From a checkpoint of a small image diffusion model.
Model: 6.82M parameters, 32-pixel images, arch dit, norm layernorm, activation quick_gelu, layers 10, width 192.
Training: normuon at rate 0.0066, 17000 steps, batches of 192.
Rows from block 7 of a small image diffusion model, named by matrix and row number. Rows with one number belong to one neuron. Each number is 128 + 32 x the weight over its row's rms, rounded and kept within 0 to 255. All counts start at 0. Numbers have three digits each. After the name is the row's rms in percent of the matrix's.
After each neuron's rows are labels from the 100 images, of 14976 (inputs lightly noised), where the neuron reaches its highest value: "responds to" is what is common among them; "peak at" is the part of the image that holds the peak. Only what is clearly more common there than usual is listed. The data: capsule endoscopy frames (Kvasir-Capsule).
# fc1: MLP up (model.blocks.7.mlp.fc1.weight, 576x192), inputs 0-191
# fc2: MLP down (model.blocks.7.mlp.fc2.weight, 192x576, transposed), outputs 0-191

fc1.236 095:066099151049160164133115112089199140147130104101152108124116113140133133121073125100148180093135126123116183101092107140146078162137152096109163128081150116106123148160117134153099135087190099113101143147110141150153138172141169127188146123120124152093125173115139176125108118125117121111148129067075078138216118127096097147102056132103127098116079127122123133065142123117118130084176098122078151151098161129115143194064169154097159139189174194072132191110084076153127134156171127127139082129117109107143116140109178159112166180142151108166146164174253106137135158111107106120
fc2.236 109:084115135172186137178121151081099140151100132101173166093104108109091097131132094117172179106129114075096064124067157156123174191127133130130081166138109060104152128135084100152100151120115138138097134114119106099064086163055145134079088162125123112118157084105151069133142089122115123202119168118080083144152076210171148136089139125115108118112145118101141214116151110047181131162107143075082126129119102132116136164094145142121160154168137082088144089102112133168109077115124151099122135195141124099143108137099106122081111147141105120116130151085118143105060174133090095198
responds to: finding: pylorus
peak at: top right

fc1.444 104:115122162141187127074212098166137121143113112113134122170127150076109123130130126147080121173119110158190105145143154148176163083117139215178182056121159120147152108132162133128120052152151127075066195101144093144086142116141057144172156150107139118122127131119131119070166126086105140127147112122142132088160137134080132116117108104129086086175181101121118207177159091106126118089156126152046123079122131108172141112161135128132211094150107139167138111168079139114131138118075112146095132128112173145159116127152159149102140102109129191106120069163132145082061102141127185169
fc2.444 096:142119121105135130156148049149117123077082075108105157078151144118135115149112106138062142166149146115206145131061117151084185098120131176103066111135174147120106126113136130118146132113131077106100104095096113125140153171118155134113113150116086107121127102164082178116150111065154219057132175087161117145102118105163112140201201147152141112149134094115104120166192163133113139126138109218050180117106155128114148074179116116118164165101151111149123143147136147139175133175131127159139111163139093151090092114133139038115082115130160173127101076125109157166188127105143170144
responds to: finding: reduced mucosal view
peak at: top centre

fc1.74 086:175130154128177135089154127104128135134095112122110118120136103157084094147128114156187151099132081107112059184181089121181158173116184147134104124097158140159117125128069106115106125142177152153130145197130116149181123132133081175141146129169129095183140105101210103097120150121090117130119085129114083134126141150162173167140130119119118123193148107133062092178065111125161141087159103118180161106167121099227133120121142124124104127120078174090153103156092110154048124189142168110092161162119157077136176186170151112077087112115113094102170038139138133168146118126127124165
fc2.74 116:126137116154186125115127128128093110129135190122075125160117158164118122128130122125135170093163116118114148123187119111036103152116152070095175195116074173163096124088168186191044145120130113158158133094165094152149047113120104058114135125165149133121129128108139139174104143150132117169145144108080106107122163109165117137130098153111119097098124106141184124158255193079145118172157130170163183133132147145127143148131174108114129100118141081097137111183114119152186135109134147172133115194049124108169141086187145124156152141155139144126126134115136099136078138116147120063
responds to: finding: foreign body; finding: lymphangiectasia
peak at: bottom left

fc1.517 096:166131103108137128120091140140188118130164046130090077115082101140055116149105144114113117069099139136176113125129152119118164150104108158106210095093131106128075140132152129153103071118123137095159120140087143119135136096067067121124149073114125084093171103142137135102162106137145137145094160131122095171125191131163114122111170127062121124126071076183100077143151111147094102178127129081168104167056125129161144080164093116121115147181130122146145156088145175108035081132088125089103103116171108077093097148137143040063116117126093116118132122138102073128119115119088094055
fc2.517 091:160106139123164166123118101100149134134070140158140165121140118141153203128106128127095123068127082152111065092147108115104081189132123161135117193145072136139130126136126140153087099148195086109137106158183084085120087115088183107129114139096146127068099122172113143122196148159172144098165124154162101029125127160101109144074173100054128118098145168135125148157106147165110148054074190106140101163120130151161039112150089131165141172162064113090103160187143143130146173125138164071132152152142123077159181120152129083167140129111131142124113144096138117108195109113108131139
responds to: finding: foreign body
peak at: centre

fc1.410 083:107109134134157132154115144127111126082160113102154117184125122124178163083178142094074098073144134187128093140106110164102118109153142091127144156151084110126177186116098133128125090102117107125104103091091111151087133183120168175173059084089126115169114179128089122136165104038129113097165094127127126125166149223140082128098177159086095181104090100112129133095131076134143084139123100103151176125148133130114099133129126197012102127136128089109144216124104102108153134111133159153122143107124122154150112130102137100106129030160149143117156089125161127084149147041158131113
fc2.410 089:114170095186117113122176134125126069102092143110132126105109143120065091167100106131065079078097136183100109126063101107138141119152123091142098104103069153089060146098178123121091172125105114129103132080135086153130094184119036117110170180146112170054181127114068190162095111075115105157129116125113154144114119146112124144128147119072140121195131165154118086170142085108140125110136141125089152091148090140128176153128118086085114108128085086163164146090094127140156161074125193152054118162093171132072133119092113155103123168139142128102102085161124144163128119206120121156
responds to: finding: blood fresh
peak at: bottom centre

fc1.59 102:181120180101177102134098112158111135119159104086116133153140051154196121177152122091120157137108146129146098162099082102149100168116131124089120096117101113090111122083155169140126076117092145101165127163121134153106132092071146115161148105113167149117126070104084143096104100062128072111143187136084127122116173119086156177168134079090096125129119099168098118148138158197179098125090109131096180141116171089116146133177154124130096116099187147118062060143125032125086091116053063127102095147103105093095098162152086155139121108119155175117150111168091205099103118138140120103
fc2.59 128:138088177087141141107204101134138115144116124136138186129139182064078125131104141136143168107112132117159080090096117133144099148131137138170138162132106103093156127095123132156137106066109078157119080169149147142091108086152115138158123050113083125137146108137130071142087137060129137194140213097113159107157052125115137147178142137068125115114083158120133121112144098238166131118174137131126182116218103139170139088175157122123117138139086099156073141043149132122149162129084072121120120124124141111160117138095153111160133198146147185144177082110122134138133084135159105166
responds to: finding: reduced mucosal view
peak at: bottom left; bottom right

fc1.119 095:169181130052142101072146147155139119116155144183080168119138147125135136168114113166112120068138157133148065162158110094129135138166162112120110156022172079096154109115173106160126122108123162081124148184096091153141112128137147080180168172074073138161142119136124171126129120155066178165108148128164123123129079138107078092110097084102109140151111172147128150156077165119130113109090112126188088132065091095180136107062168130140133159154127116092141080104147140139117183110145142113088102164161104131142171147145110156129100133118100067071129138136179202133135141158201161070
fc2.119 083:090153116158118143119136161156212102111085115136000148136126157111098141105099154138049090105104188137113112086093114178122097112185170131070148189100099083091123146163108148089142121117127070104178109122146127134140192115119087137144128142106095127140081156125163094086178127141148203104128098082135063116197159153164107143086097136090097094148099136094075157091161106152120099143158144131022093116087145164139106137118150124116176127143130088125132171154132158158127140120184136113157118132038128162113107130145114123107139137139160091088150116141121149113127133159148116120
responds to: finding: pylorus
peak at: bottom left

fc1.537 092:200132114108088107136123108124105165114118182154108100136093110088084098097116135191157113112141181183133096124097165104105078157138066107165188080099132164141093134133181047080104111148107078083153164175100142197157122191121122116128117118242037126104133129145153155163137171119151120141145097158089093086064114099110136122143119118107158111167087138148140119105119090120130117159072168144123121143101137124194140190141131157155090094091079184105142139173166103125089135155067150165113116070114109110100181140136113131141123141162151168155114150132160137157116167135135094154
fc2.537 105:108132026160167152091095151131082141149112147148114142122133037116137063126109092115182136179136152091199179102178122132100103134166131084100171136129134073091140114190114148181187142136110191110190104079076137115134159095141119114133077099125190218166107128088160127092119165105097119134132119111138124159116115135113165044183116123155094146176100127113146154130125135138103124041119150085116121092141112123142180142126090129109104145080141119160133102099122154107144143142068133092149169122163100125106151132107110120138167156163215135072124092128124120075121121126100113171
responds to: finding: blood fresh
peak at: top left

fc1.266 127:120123100068113110150181071101058127085065105175183110129095097106087096139175172123109123134135128146123104086103188164100105180140103108124151199117073116123168090173128156122113109115125146102138112103108083091095209161136139144162065155166139064121149098104110084116105150106191185117167129178118174076126095194152148190145100133098119126136178160134150089130146147158154123105127108126101099135113143145124122098099104129109176088109128159128055141159137140177124159144122146152129121163072175113131124118159126119130158197162132044119116079105190172112164119120167132183
fc2.266 121:133001146093116126135147126133193138132162145100094129106144080144130140075136128121124135074109155113134135087157137179102132083079138183131093186164142109095152101095098143110162096117132141134158118155114092140117129111104108086159095098118152091078206109155116120106115159121119086150127105085139156169115154171165055089158108142138166058107109106118121168137117172125172137130160068150124076151146126128150120127175128151109181120123125156063140118159139164148167116073154130152182103140198089194151073135140009116147134115118132127104159176111145185155149103160100165166
responds to: finding: pylorus
peak at: bottom left

fc1.168 113:151136172201160104123108102120076119107182079158107145139115124157133109161094145103106147161143108129065117142137148094157118075177143196101143121149047163054124118165113136170098163163132146130129129163117101176162145142136083127141103181194105090106074143136113187141140177120176039108134116092179117145127137182084155092111076141084153125077104178140132143119129119113064089137137125087183105082088104086155135092194070138129115098157148120173147137090114147120111164113136137076124090178112132116134127120199123113121169126123136114143070073109096122117153175150161126198
fc2.168 122:131154118082096159156125173135064132126082140106201098100124165110127124091159104110124116150150171126165127143169105197150119117186128089151151154186119134123076112109130145134132080115106099128173135163060131112140130093074110102111110147124152144175132114081080168122096150169124135108139174075147097133138137064135097174107049111180151153128109095128162096134138121100159158138073120093080117204096122126158115166100148127126189091114130118077167146185151220166100186104149081100099122097066149174157152088036135164139088137110136143129144115125132124127136052116119100169
responds to: finding: ulcer
peak at: bottom left

fc1.10 095:113223124153135137095121118142166121175087096131106112090132132122099105156085131182128150176100114114158149109126131133091113127106099193101115115152139100095117129098098194161118152144147138113145139179110175152095102120178142108137182164139128143195129126053135132129158166122150088130128174132064154103096075109073150136076074132095107175168172144151109107110135057158107126123111141132116146151086101126113128104153201146145057112164115109125054160174177173161143082114169147119082135152154133182165163113097161121149133096134186115072140204096094156096127167073095134198
fc2.10 124:136054150124142116139170119139090127072152134106087164152131127064132108127122126111186147165087104139135153113121111095153143107127131158172100193155131100133130153132221082102157092139143142131110147095184117092104207126099119170156155077136130103064160145042184125132102190111127043184111143126080103185126177167146091071122092172091151126058123082152097111134154117123069129122137151155156172103124113143102139133135222130123078112144184142174122151117161182173164144103136088138129092156134136138098165148106114136172152134124115107077145140129147059145125107135115133096
responds to: finding: reduced mucosal view
peak at: top centre

fc1.163 101:255106095083099135194103162129105150117156147137102068163114128063141105084112126199131129125133110090209171138209201145141113110108131086103105093115159117100111143162100095131098106135097112107107100097141132119191122083144128111150159159180059136137194147157145110108129128157148099087139140113117118134137148141145136162114139183119084144181079089073133103152095118189086123105107099083121093098096071128086125100098130145126134103165182134111112124131168118167126184137147125111119118174097124125202129130072141143127116127147129131121139130099041078103115112138126158086
fc2.163 119:093122184150207108108157157096154120114167182113141130143144068117137099128151138123131093128154111117146130065152135143159073167127085098147156086098114109146178152172137154138140119119151173078149143147118141152145140189112082175141142129136164169130094170155154142116161053100171177163127091131119094173152136156077126108148117148190101105100097094105172120110152149104127119072091130148123080098078155090170203102085102146100160140081187122079097149084115179123117136131137166096092122074155132098010139106102089109097139144134132131123163042146151107156147128193112138173
responds to: finding: ileocecal valve
peak at: top right

fc1.463 136:102096137133102087083136089111185110175126061124111128122129131099190156169090139170169110125108102127126115131092157100070151177134106159122149188097168111109137142157116065118161167148093104184121065079159088170130168198134192118095117103165169139137099148071092114110124144134069155135150127190176148103130098099160177168113143198089142131211117137120151132151155077160169136105081157101132132128111134114216127112134110163132162111148170169128060145122114159166101112141146059121086153155130105119120135141071140176149151142131179152184127099105158156127182129107077125139
fc2.463 130:114071128112123179134092143101156100144111143109102169157125120130141127089125135128111189138157108111150120136101104094118131162149152131123127117196160107149130102070157158126154165158132147094144168151101115168112184147189124129118103101118150120174117133182110167157173149178122151078117117095114052107171163126158149112161111129208156132113163153139182147125091124134148135123080098066125159049169156140188118153107093148135159151043106116129189129200141158142180191170137159141156115149108109156081141232131111079136194098152117157126122215116150163080123139125177127159
responds to: finding: pylorus
peak at: middle left

fc1.298 109:113142123152088203081143098069069138160186109113109131146121091089187113077098125207166177142132101106159099113147117170148143119119113140069148127137088112124134118146155142104122082125152153096137142134077213132128172062138107136135092164122111131112143125093129134116119153093137121162139148082116156095088112109134158122158199121109128086174180156149118131141091084109069114159131139107076139100095178151154122101143112109111168190161125125170054112143077063120092114114083137107152083107104135069112142105127125149084229174119185092143125092142146113113179204138099120168
fc2.298 110:166178173112113192099145180122160131115166155125093134045120115196122142077151158122138169108112121108103078138151090093044137103146096097189135194155131152117080115101128127150135182183131074129132152146163168095147100136155146140129133155173131139113157185087156161150122107108143126093135139123186132121169164086088056180156175127111111101161150099113125095168137099144105119098131173141172137049133120107189132138193113125129181204132117116127062125155068117147130123160155149122119163136141131186151079123150061111162082142137106140173146070089134151133141123092135124073
responds to: finding: pylorus
peak at: bottom left; middle left

fc1.521 101:123170025123115153124169130159178130215063138123156142163119105110191144079100145126117112118123149133128103107085147188159152120157127151133162160125128093202137143148118098134090154166106070120123117068192114139103144124130060142126125160157125119140105116151103068164100132206104140137116139168110116114111090145110099172106112150147131121138149138165120061168083142126125139030049143157085105166158195143137129151102150122143172106112118139118176152159146133148137065099134058208104131184121110131123108093098106148064137185146077128124127096128131084131075118128132150143
fc2.521 092:124136135134094196181124157151191113199099069145129105130119140105093131130158136108125137106105162128120156106184120097096122112183112117120119142151098125153150129108138138122091070092126135117155082167052128074124107153121199156109110137162099084158158087088123159110128103112139174113109189097159124107124130159104148179095109107129126133146082079151126090144142140138159126173046137071211112162077163136110055171149127162129155227190096147133153139109090127135064109112110087102154141116119085141127138122097118138115141152127167182174134100179140191119134050135190120175
responds to: finding: angiectasia
peak at: top left

fc1.558 083:135119113182137194074094122186137138099148060237090135127160131119085153085096140131113097121120149124102105127146125112105066191130121129155121102106158132134114132106126101108221126116144132141045107104106138130221152155152131127150102129183118122146146074145131092144168166115083117102148154117170148095139141148133133096162134076127146075100100103199138141051132069156186094134149152117154128143136152114108147141131092138145120186135125087128100072136142077174129078114104145064126107155194139142140081074141112135123144100174135121169091178064143104126132128193113119081
fc2.558 090:146166091048110158121219187035157115072165190143083149137109107077132105088117153142130076124136113120142160093126098179143143208139123141094079148171166121122116108151126136113137157083126106120073179114211199096091088099116141145087148132113146089133094102126119172093115151128174128163136131148180108142088111109118199071106140063126107109126138096119115090124081097098182145150086128125083088106181120153136164103135100130128139122152143118140148120116124127114131106146064124121111137073052093142190108106121095129145123130105100088150190140162144158099113093101117171154
responds to: finding: blood fresh
peak at: bottom right; bottom left

fc1.476 098:142126144175154159102159158167056132120173137144179153112131161078100064095163131108208157149140133158156143157113121210117163148153176085118055138114133104144064116118100088091130238150113106088105166126137089119120104140187124143122147126137115146138100117143090115074082111182133144156096122135133136139157126116095142176106095087111132189157134117109099158148184120110149139121197122143052159096118137118084127154163104112144102143161151086144153086068105122104132117147074085158038111059110111104196102153100107095144119120110101168159126093162124124172122142124157114176
fc2.476 096:075148126128151087185096128122043137107138157124164165155122155088132107086162105128152108124150073089119061145082133074144123199126129124198111135156089187139159099171112093150166146142117134072137116117107079141115205158128154115119140110118087126146153151185099140081202141136146114084124146097203129137119148125142122143105090068072139135115110125148198143150149107123128121126106102201183125112112140130069121166147121145137155130152075178074131107134042123123135177140088043136136106137157134128113121144062116155187091182130153105092160169109141091125066133102123136143
responds to: finding: angiectasia
peak at: bottom centre

fc1.13 106:087113102136138137125170081152068136099108118131124118085121132154095150073123087079140081176130057178124121123142123143071109129122117202149110129168110095079159120057092103145172125064163105172145139154094125121135069079139158103151124139157116174142098105073145105148084067093117111109109149106172168141158085137121126085116127082123060106170127173070138099154150124072111120109154137108073116133132142108121150148128144112116137134124080127049044135170163122146141138169106133099032124169139130085072110173125148118192143075113155099183111183158125148137122101084101139164
fc2.13 120:118114205129069145129147125101032122066083076133152168158135119196088133139139133135117109159124107124053087133110138088139087131079114116058129149099109188108139133113151200168158088138137185158092111126154101085135124140168170130149153127137097081149153060156073192157074084080087147084103101149191141117119169130158110155101094119178086115209158122099095147084063120110166131173156119066159131164128139157104078102112092129143095136151148197099088122179154136142134130179123135169122120132138120110169120129100140147074116088111098145121106112134147129093128135127125126129
responds to: finding: reduced mucosal view
peak at: bottom left

fc1.331 114:096061117134154097091201168154123132123095155093216174097126112153128154079083113156159130155122086166145172051138138086116127102135141132098189093126160163180141114133127124123114124124149150131158103163116120152101110188123086179144141088148102056090179143189111114044090155123068079100126109099082102145107113135156133102113117116198121110101131117126121139155245131149093135097121105153141120184118150100142131145144152143131130174093137097120097105116110138105113135127095128111058154074163170093116164075090176108145142181125133207116089118143089117109101142168102138162
fc2.331 113:124142113058163148145128163082064124126076136179100125164126115090089134152156129127025108150094132093144139074170127174040148097113092140141095092131141125103075137125183142101123167159123168097173175143148173160118141149118125116160183108139119049091174076016150125100124138194137140079163109134171171129090139130133114079115182102136174146132106176167085087120117082123129125130109138090111143129146123124137122138096151136129097101146060100114122136170120141154068114129104116116086194102140125160206134120108157107078127145100171160112112140168135158109150178124154105125
responds to: finding: angiectasia
peak at: middle right

fc1.65 105:167145137087186068166112115145114166212111068129173119117099159108133151081098201150125155131087119132109112124104154129108147129153119194108145113136118152095108116085153140092210135136128130122094198111077095104080095102161158113122139035099106119097118099099115132110148156095086084120115150141094139166110134102127135120099116150068172117114151140164089140116121108128105116082116145147135126082119135163125152134079179122157106104142071137122082105201095132055176133050128100172100088169082102163174173161161137130133110183114144159134154087157090173123167088191067125134
fc2.65 150:140122158166112139074128081125104120122100146112122151147115096071156165120116109131126170186136103126162118171146114117203117172165133207163113207132116144090133130109113105165116119138135083207108131088153154140154123047052129141112153097145104100138115108084179043164114143119118140150107206169111122108163168154131119137119143134044140130175116094129115113143146129136125138116152135157118125117155053096123142139111173127116152113145107045189094146056146140165101119174134136135107091112165115123135155144112108144156152026128083187149138101106135129119029107116110115087
responds to: finding: ileocecal valve
peak at: top left