python train.py --dataset="capsule endoscopy frames (Kvasir-Capsule)" --conditioning="none" --arch="dit" --activation="quick_gelu" --qk_norm=true --width=192 --momentum=0.95 --adamw_lr_other_params=0.0014 --cautious_weight_decay=true --warmup_steps=510 --weight_decay=0.01
Rows from block 2 of a small image diffusion model, named by matrix and row number. Rows with one number belong to one neuron. Each number is 128 + 24 x the weight over its row's rms, rounded and kept within 0 to 255. All counts start at 0. Numbers have three digits each.
After each neuron's rows are labels from the 100 images, of 14976 (inputs lightly noised), where the neuron reaches its highest value: "top examples" is what is common among them. Only what is clearly more common there than usual is listed. The data: capsule endoscopy frames (Kvasir-Capsule).
# fc1: MLP up (model.blocks.2.mlp.fc1.weight, 576x192), inputs 0-63
# fc2: MLP down (model.blocks.2.mlp.fc2.weight, 192x576, transposed), outputs 0-63

fc1.3:110120115128157123115096164081126126138151111129114133126135098190137146136141118111120118125113117142161159080180104120143120140112119095124132141089145141113134124083132164138146103137130154
fc2.3:131098095118163161151155115069122122134125086109127149113128117127101126120141133114105114116094146151112142101147127115084132128115122128110110160167134109132107147168116135130140117099115121
top examples: finding: ileocecal valve

fc1.472:116079125134151124115116116174146117137168090127158139139119114114127112180110130089161143100100124129109129123092119135096090106143118110106077132119140127102070138111159109170123164120137130
fc2.472:119124122159133120139119147115074119120107128112121155112155127125118108085124110128145080103124120110099112122126134063112136087141126158128128132100129167145138116135113129081147130128106102
top examples: finding: ulcer

fc1.420:116152123074178142123128125141091113164100102152093102120106097117114152111147144138103122088109154133134140079111057096141112105154142141132147142170170152123106148142124116109123113146093122
fc2.420:157132101146073154113165150113142159074120124149095122118120146126151093095120156121121094137124136184172112141124126103176108118111164130126121142122094159118097164142109126133171151096124150
top examples: finding: pylorus

fc1.100:132127170141134099142142079150134130184144123111108120123136151141132149173144149102132121129079097092110161094104146187114138120111113123125153151161166195165158145139112108084106093156124135
fc2.100:135152120122130106091161107129120128100154111130098125170089132115148126118127113097146094154172121104125096129121128120156164122122138126099133178149126122113131144095123129185113128100114142
top examples: finding: foreign body

fc1.93:092124169137100163105093157116141118104147134161124161127126120141113157121157099145070135124156123126147139153124150091139164101150120124136106153106133136143099129125152147152148122167126143
fc2.93:134152117175122187134138142131130168113115117116107119162153129145170187123151159146132105137132106078121184130065067121126132088087138117095169097140142172088089131120152112147096112139100108
top examples: finding: reduced mucosal view

fc1.17:158132156104124125118136114106109133108161111114084109115114095138137138140156130146154101136140108118138133098116129139053113109091142141123151120108131126120127118111164103126123104037091098
fc2.17:174136095147160128114149090153135167123110145161123146107156167094125067159095115149104108134109105180133100156154088152111141112091177149126139148147098129108101116103089124140170111046112132
top examples: finding: pylorus

fc1.373:144098131121127115161091153116117127189140111144112136115127126151149128116111151119085133140166109097157135130130128135151137126097119099109150141141157123181174136151102097099122117100102148
fc2.373:131081130134075096125119130138139107132143125118125124136110176167121137103090136127089174091127174127125129123137114143135131130110124069094133131116153128127122131165147108113134098111130171
top examples: finding: pylorus

fc1.143:126129088109067121109124156099131122118161111111133153140124093139152131155166135150135103143095130148116124096153136181118123089149115098174102118134181152106130142074171095161138136148146137
fc2.143:087124141113159107126143108104121140135151095128175120094127126129120176130121154131114099136118147139080129134142082106116187165117132143128132110134154160099152142150094155110115142171080134
top examples: finding: reduced mucosal view

fc1.84:153120128122153126133121118124086147127119100103126081122101120160140118139153159149162121162084122161101150136137138138106143144127150132088122135081075126125149084128175146108098095126096141
fc2.84:107174092144121127119140120120163127158148153109109118131139116140177125115138138112148092137113117176130093164135123082113141090151113133144121142144153090140100116112062153123137143137152134
top examples: finding: foreign body

fc1.413:158214114146156099112186115090152138096145162125113125121124140050079111152097141136118102150125121123157110148130111137117141157127117114112122102108128127105136115142133114149127126147118138
fc2.413:131153092091157132120149123115160114152091105153109147092128119149162110138144110106157107121148100146158089119157121098132129139134088147116137129093126073138085143140092105139132104128074114
top examples: finding: foreign body

fc1.124:170100105165132092114149132154160121133155149104141115081144108159156123091102142078108142115140129123106150105092159146148122111171141158101149170098125128119184135137130127139108130114134136
fc2.124:123141103150174155107138133112131100119136105124144111098152141122136139151123148109118180153097160093096135139134138163091113167166132119156168117136131133163095082098120144125106114127159104
top examples: finding: pylorus

fc1.343:111111131087156128142116132120142092130116127099117129145118126095125120123130131123148133113188097084156133117119146139156184133115121145078139139085110130135126151125110142198129121171132130
fc2.343:122112137122123151108140137109136103139160098106137120148117125178154144156102103119155140144102111075156139103114123112154093158133121121156160152126126116159112126121115129090101144165106104
top examples: finding: ulcer

fc1.473:106174155148150097134134146146113105105163121115117117136150133126137090128151137150148133178099140146123127131140149150077117120134090079130109099105132093095148145073128157113115174113137095
fc2.473:129082111126154148144153124157126156093128136159100128069147103113108111140117116134142094176154123140123063131137141123129138128153156131153140137110100085144105107089109093092086144118085138
top examples: finding: blood fresh

fc1.435:136132135142131137127176112103127114098151126139138105154115159079102116154111119132135138095111117095120167161164143126100112140151132098083099166123123086125154154083157163164150161127158057
fc2.435:135107131153111141119128153112164132111125154123119135127093078100146156091122137105069145088143115137133140152155143082145149121110128134138141085142116126115110126113173160085142195136102140
top examples: finding: blood fresh

fc1.257:125135134122104105132088136109097128117099125103141101100136139107171141138103141106157144115112110159128125118088148158149129113113137125086087130128066182124186109145121115087140120141119112
fc2.257:109130104129146126109111140114144121137096135128160114100131128070123152099103142125168105109131102150117116152155148077140108170156123124145080137130116104106117131132098151189142102139080123
top examples: finding: foreign body

fc1.191:136108135131133115109112117147153130172131110109143127114135129115140100128143128079166130118139162089180136135149118165081123114140147133102147126118131150110149134133064126100142116070164104
fc2.191:135130139077149094091089147130108130145149137139135144138126141102104140163117093129141087186127107125118158116116106139173191152116104100120102107141115104154158119163146115153154130122138135
top examples: finding: blood fresh

fc1.165:117164159160161137145150115186103117113118111105139121123124121166097115138094121123138134102140124112151143141145099139157123090128130040135105145163145088138213138153146142118104136139105159
fc2.165:136112124147129084148154115134162139132140127139083163144148131113109130132118132121163133089113113083145154165176132121133131151133135135114111116118118118116161144115156118149112089161131110
top examples: finding: blood fresh

fc1.510:250118034129153149128139127150142117102106137148095137150125105067117130082118130168128125107142123119132125098101102168139124137109128111130094098123098095154142124152126136111107142125124161
fc2.510:164123126145138136058128139119113125143133110134148124139118117133078140197129106136143134113079096067124088138171114160148132117116138141120152117127117066144085131135130177122124190151123103
top examples: finding: ileocecal valve; finding: blood fresh

fc1.455:148131110188116147114126075121081116070132145133114148093134119116174124145117150139155157109119113132099095124117138127130119114137146086146120145179114092130139143142125124146132147097186069
fc2.455:121121121124128119135170117115152113085116093113136117122123122128116146143121105127086140112117165122202119169129102115106114138112127115141132147202087148145099085117095182155131181129123120
top examples: finding: pylorus

fc1.40:163149169139160194104135150125110111153122086177137154161103099077077145125139126121147126102109116097169124191133092136160137118098124129106156128089154164168165148125134100169140111138130122
fc2.40:158070136100119155134177145126151166137100105111130130128137140087118110157147094128146141160174103081158124125154149098159109115131134150114137161120128131131098186097116131153156116139118135
top examples: finding: foreign body

fc1.491:137127124142136106148138094114129165140129095115130129132080183086132145159132127091127156126132117148117100092086175140138139114149123151130135098130121155142143119144177119115128143143138120
fc2.491:090134143109148161134140123148165153162166112117129124107161060149134180102163117148121128083108120129141155129107135129122155151120136145091116137149130204121103144105142117097096150140114156
top examples: finding: reduced mucosal view; finding: ileocecal valve

fc1.51:156115111102051113101090171168123127172121145143144105121106112147100118151144127096109167131139128091123106139098125103132111143115117114114158085131096118114131115073162110081118129145088130
fc2.51:099107132049108113189111084165077131144119121149105125101133100142137130082127150146058175166148146127123114119124131134093118175156135130159135126130134116148125126115123114133123124114093082
top examples: finding: blood fresh

fc1.363:142136096090139094147122071110103133088146143131163128128141128096132135108129121117189145089089142121146137122140140210125136110131116141130108109141100113130127132082114093182135126126147145
fc2.363:120121133135125127092134110155128128105082175131123118083123116147103063171080115130122177123135134138141136149100148129068106082091156137127115107090112151098115096122152092152151112109120151
top examples: finding: ileocecal valve

fc1.175:075107133125162182148094139111127126109151104132132109132107129105136109133153102143135113145128116163110165110108142102111113177132116127104125078086141121092144114101144106084121096060152129
fc2.175:089098136111134182118145158133103113107159166123139124099149157096097117120144101141115088172153142125153118166128069083107136103108149121144136115142084115120134083175117116119106162150120126
top examples: finding: blood fresh

fc1.79:144169119137152147114184116159169130159154146131098120104132134103153138122161135173115126112141159101161103082154119139102144111169156096144160147100130077100155144074096121119115123112132106
fc2.79:162101159144126076148109131073140134127095111116134105111142125108122132172112161123106133116088140121143112117163124184145146148115120125110134133132136136113150140070112127139133148149111098
top examples: finding: ileocecal valve; finding: blood fresh

fc1.26:144149139135188128160111155158113120126105126131143101146108143107158111119127113132150095129158132126143077057111107149129117083106139127077103136099117112122125164137154128153103146134159144
fc2.26:128153110155116136153082114089138120158103133108178100152118128175110132127124157107128132140144134141125145134163102123105111151105130171162140111162103207149140089137124161140140095112120141
top examples: finding: pylorus; finding: blood fresh

fc1.0:095121109127105107106134167137147132108165150140138130166132088121114183162143109137117152157150108098144153128166130077141118128134144107151111106174118121095164125112127116098143101132139128
fc2.0:137087159126128119120147149147162145146111139140138117113141191100153153129119161139139155157140121104081103108109124073158098107149126105112137151134138134148151128074141110122192132113140136
top examples: finding: pylorus

fc1.359:135099160108135133139167128160129125154195135126126130074113110141071136168113116145133104138133107118118129123082135147091101128138127156114095109153136103100168133113157150150132124092129106
fc2.359:132126160162102168131113171157156101067121136101139145129121111148137137138110104123159092141133182108126084128068120090129147154088106166157184139151126137138163138154127135125133136135144134
top examples: finding: blood fresh

fc1.248:114142098134120151108110136157105132108201106144099155158132146176089180140100133107152134142122150110149133168095122168130119079165124102078137127117101154134171100101100129172141148112124090
fc2.248:131161130135113135093134148091192093133127080118156142132119100123155115134133126135106160129110098112135093098119139119064141148155135131151114130090112151142156119110138136148094113149108102
top examples: finding: foreign body

fc1.205:130106129129122114140138171089129117142148143144112109132154148098121095132113129152149142134120088112152122139096158139106125116093125137113126094107138127123192138141154094061140115148131123
fc2.205:135101135124069174139112104123132136157122166154107154132128161131136157135092111080143094112147134092158138111071140125142117097109136163148159149141099091124129125136132100112091167177124071
top examples: finding: blood fresh; finding: pylorus

fc1.169:160121069084085090132145115135138128135131074121139104122130141095092172110135133165141087120138094112096132140148113109199169183128124110159133146123110097119161112130152133127115141109107113
fc2.169:127153114130121117131188128162101126110136139131085147127119171143079113120175117118130110166101124123115114102131149088128173124138123137154173121097120138138092141166130127171111173090142127
top examples: finding: ileocecal valve

fc1.307:119158119104095149117139138115137157135138091146157102118113118097104108149158091158152108128103113082121117138117181111153132096082138099124122132140094128114090161180068120172117116082161124
fc2.307:097138144149101121134113132129149146140146112091109132097131095141158078073131149095134138144123101082130161148109149110062155098090125120098125134120109130129137082113156122097118143091129130
top examples: finding: pylorus

fc1.99:146152136151086146131156123172157126104130153146123121130112101054182091158169116112136121138159134096155104089161125045133130118137118114117113119106132133118083130113121143167133092136147136
fc2.99:129124138111116106144140153121103123107153101136128132132114113105164143115117137136120157092148115153101149099102069168141125103138120092162139140137123212173153114098136104149158126129122137
top examples: finding: reduced mucosal view; finding: blood fresh

fc1.121:147116122131091125136122110117120109119097111137123116138129130150138114148081126106113153167117101108109089116088128110099097165101131121108086141130136085148138124126116148115110125133130070
fc2.121:085132118206086151098125135129151136125115158111119132129123120147163151173123117107107160110167159138103179138083125137128161092121131102119127130126125166103137129150149134118136132125114130
top examples: finding: blood fresh

fc1.249:123092154088100129130120140120122132105132142105145102159127131092042146159136121131100151142133121100133084108137119171120145099102122124159164142119163122120139117168141121111184129145138140
fc2.249:082108145151155135110125135152138108147100148146076124142131132142181172130117112122127135099118143153129151156091082132058122101205129146100096154122128115131156098127117081105098123165127145
top examples: finding: foreign body

fc1.10:128091132090077132143138153153185139101118154140114115107117105163169161148115123141144111139146162096134146121138141129074157121146137145095110123063102167103110143117102120186156143129162100
fc2.10:100091102064123110129159077100104136171091082136111146127121102120123119142105131156131133127106107143133170101151119168115099144073156095148104147115122155140123140131132123112117129155134165
top examples: finding: ulcer